python train.py --model="image flow-matching model" --dataset="photos with spoken descriptions (Open Images, Localized Narratives)" --train_examples=50862 --image_size=32 --grayscale=true --horizontal_flip=true --conditioning="none" --arch="uvit" --objective="flow_matching" --cond_dim=128 --logit_normal_time=false --norm="rmsnorm" --norm_position="pre" --activation="gelu" --mlp_ratio=4 --head_dim=64 --fused_qkv=true --qk_norm=false --parallel_block=false --dropout=0.05 --inner_norm=false --patch_size=[4, 4] --layers=6 --width=320 --positions="conv" --init="trunc_normal_002" --residual_init="none" --optimizer="nadamw" --lr=0.00053 --beta1=0.95 --beta2=0.98 --eps=1e-06 --grad_clip=0.5 --steps=32800 --batch_size=128 --epochs=82.5 --lr_schedule="cosine" --final_lr_fraction=0.05 --warmup_steps=3280 --weight_decay=0.4
Rows from block 2, named by matrix and row number. Rows with one number belong to one attention dimension. Each number is 500 + 50 x the weight over its row's rms, rounded and kept within 0 to 999. All counts start at 0. Numbers have three digits each. After the name is the row's rms in percent of the matrix's.
# q: attention query, key and value (stacked) (model.blocks.2.attn.qkv.weight, 960x320, the q third), inputs 256-319
# k: attention query, key and value (stacked) (model.blocks.2.attn.qkv.weight, 960x320, the k third), inputs 256-319
q.245 046:512539536517545548520474518478378590459472529531474461467427553522533529539555569400549481401525463554586575554442428544458493525580508514473575505479522466595528558482418513410503363495507540
q.246 036:493471573478468489488481427421491534508422531589456492497543579514556392386546549493521491592542480582534412476412474570402543513504499530542552397472517549497469487489460427506493482425527506
q.247 037:483473468499485495424517492506509487518516557464497472474522497568481429466525506552554603571537498522488429351560489517585493502457468554497580454507568560449448514439413419404433473523562510
q.248 044:476559482514534548571521549483516562594519506474521453492508416425547548488571465447505473561503551426533473413574547545501480441470503508479400472492354463442495452600477442469488539561527469
q.249 043:483527469457601558537455539490418627524470543554495471480405528426518556569569488397570558388513567481483521509518483505442522515540469439446511551504413510534528556550433477514482459518475560
q.250 032:534487524446481568427442515524483454535480443459533504485511475542533417517529532539511536545534454508583505440478456534454504487521525574523536437516530478490612523497423519443445446453526526
q.251 037:490505512406485509529552547455416554541503607457471364514510534473454551505559499492539487565490484476503414494582514512573421521521468478459589474405534532473351537426551508447540438590455494
q.252 049:513497428486497516499481501540604454601464379530519503543531427538540395467562445558461493598454475491479483383528499419421515517480537601570452424562515522567505463543444478574469556438521494
q.253 033:516499431444540537531406566556511528544485478492538522503456460557563456524509528514504532464512490490499576565419503540392566559557549559539496486498509520644528544535415551519441475479488535
q.254 048:464515449477534546504431497537526508458476471631510562540458605482566424478586427486548548436509489560432505495518478385388547492502463487552538480616541514600519479510405449594521554390468575
q.255 044:525557491467531565565456577520391572495498509517493461473383519514509534579537533413543496408510487509531578561477462528432482560572526524468555532466499461586547544498432548451503391506462554
q.256 072:534492624519527514508532519488416474511553571472470442525498481530579525456528610509483494524423575468576551565409419516540478495513447525407482539524503473512410551523405541415510458497485439
q.257 038:435498426540466479565483584570524554466527471489464434520483515507577538576503439509458535542480515449444639469501479479498526513489486510449481526444535571639503538479515462479518609448489461
q.258 044:391431470578450459524481519472527556492476406603508504511487510517561475556478478569488451429449524509480473594594467455520481482537537574473462454536500527522459557537481426558483638446502478
q.259 038:455522502565441491525496554552512439567605550454476456485494482455546544384431506367504429501509521402532493440521429511564491439436489443388483455449532478436465538489556439551561478486474448
q.260 039:462444500547471514538536425419467443491396384441475513484466496509422377522533525572491632571512481436462535371494518502448448599491480569506407528502495508471623426482526470399505561511557461
q.261 054:571503609493560490498534511486413524502510539531537565530501565521488502467521591553539458453524485571567511608412493544531443473488500491469594577498521479476465500470392586457513396515488547
q.262 061:448499403519440502527454458506583476529481518460463450450520469492496450579500426444446540557469543445406541418520509498480489515504494566511370453511461512590484492516511413494495621451518417
q.263 047:478541419472436533490499460571564501477430465481513492423473549502460479559495453386553563520539475504437463401597556531443529535524541478537517432456445530490558480514582479541495513513467550
k.245 048:517546447427558554490552594595478456524557430530421424562505436505563520400526533525501470556549459481578551503387497583456577496568548438472467500503519489519565587508545548508540482552501491
k.246 039:504537592452483454477491531436482462470530538425452426487518488432452578425408508445462448502397527474538485515452499452500539533518442479471424510427551466405607499552595545593528500481470474
k.247 042:442457521525439464521444532410545504539463480464529449476540432483508515478471401484458513503395507406520466512502471454538550549427534412536517430467538494439506462504664493571531501507466504
k.248 045:507512445476470410555357451432536509468488420550519541521438523419513494564606429529478506430525522500469490547552498396456495523466546497579510523580446515573467412573390445594456551454475562
k.249 048:516519412452463469549489550525510434490482474531409521569487363482538498432469478552486489521534467489545569545435472552551580449496523453502457550528498516548660481518538522522512456530487522
k.250 034:443465534500569497458530587521550524566440466475480445479573484484465490473430422478500428497469501397557489490469526510485575515497577444513542475432521562452479560503659551580536512535518501
k.251 040:538505524412456496533429533410480474488542441541512422546471532443556524467495442579501528491471490503534551512470522467474609501539435419506480456495479434519504508510580498520503495466429523
k.252 050:467499562534473458455485410461608527472534526520515562435546533513482530547480454449524487456529517522496411469577529438507424509396512585561525475475511478424435455544444500556455533484524485
k.253 034:458491482443558521475543576567515518514472464585524479519558419495529480461439467550575431492525484472513545495490541554488590536519490484590507551452537535497426513500529601509489495544555502
k.254 050:484490487495475486444545464523575453484505554474439493513558424518497547413382526433478376492526473498552467503450477532521498388404531556450491517414515514436614508497566541558500450537507448
k.255 047:498522422427555548504560593617486480527526425560429458574504445518578452406506499553539438562572459503545573476420514588474585466539503448505474505479513497549522579505510551497524492543520513
k.256 070:506439596479486551510476493486447494472427446500500474410497518479496491537450612374451482452529506433481514575447519534483526517571602517419589473490545576545432547432495540513453530446469474
k.257 043:488512420571545457515471572533476496490549497470553504462462516522514523577519470486494456488560472484505543469476511528495565450507494479452538379509519513638476480460462453461500562479502471
k.258 046:432525423495536478527535589519518516534588513474545488654504490441544521558558486500544414429522506549482494489579404532481525388543495501456496436517488514542417522533547446526494544497528481
k.259 040:511500525451506507540482454392500580450421498522435464478485496508469515478481575514485505457550544453500490462419495508546491543443458423521554516417521573493556475446447499470488461571529531
k.260 041:444435421526495504512453431537445469490549504418451523479456505492460452522602475499486539501426485485458524500536447542550499481506484464435487549618533473529613531496472480503513510476500458
k.261 057:540464645463485543524499502491456509506459447521489441452523571461497540474438596410477464472417537506518485574473525447447457507589539525476590475440505492444431547502491561534496464501437513
k.262 063:461532340518546418500463491517529495502524545465523575505479437508479443547570419560504502536612448491452527440482500552567530496400483512542422503572519511603554436480463437481503563476571471
k.263 050:498549412529515440499522448527501481526566561470494536567514483539497502470533431624495489571499467560533511445521474497559448464440441490557431554524476417506604494530467462487558464559526506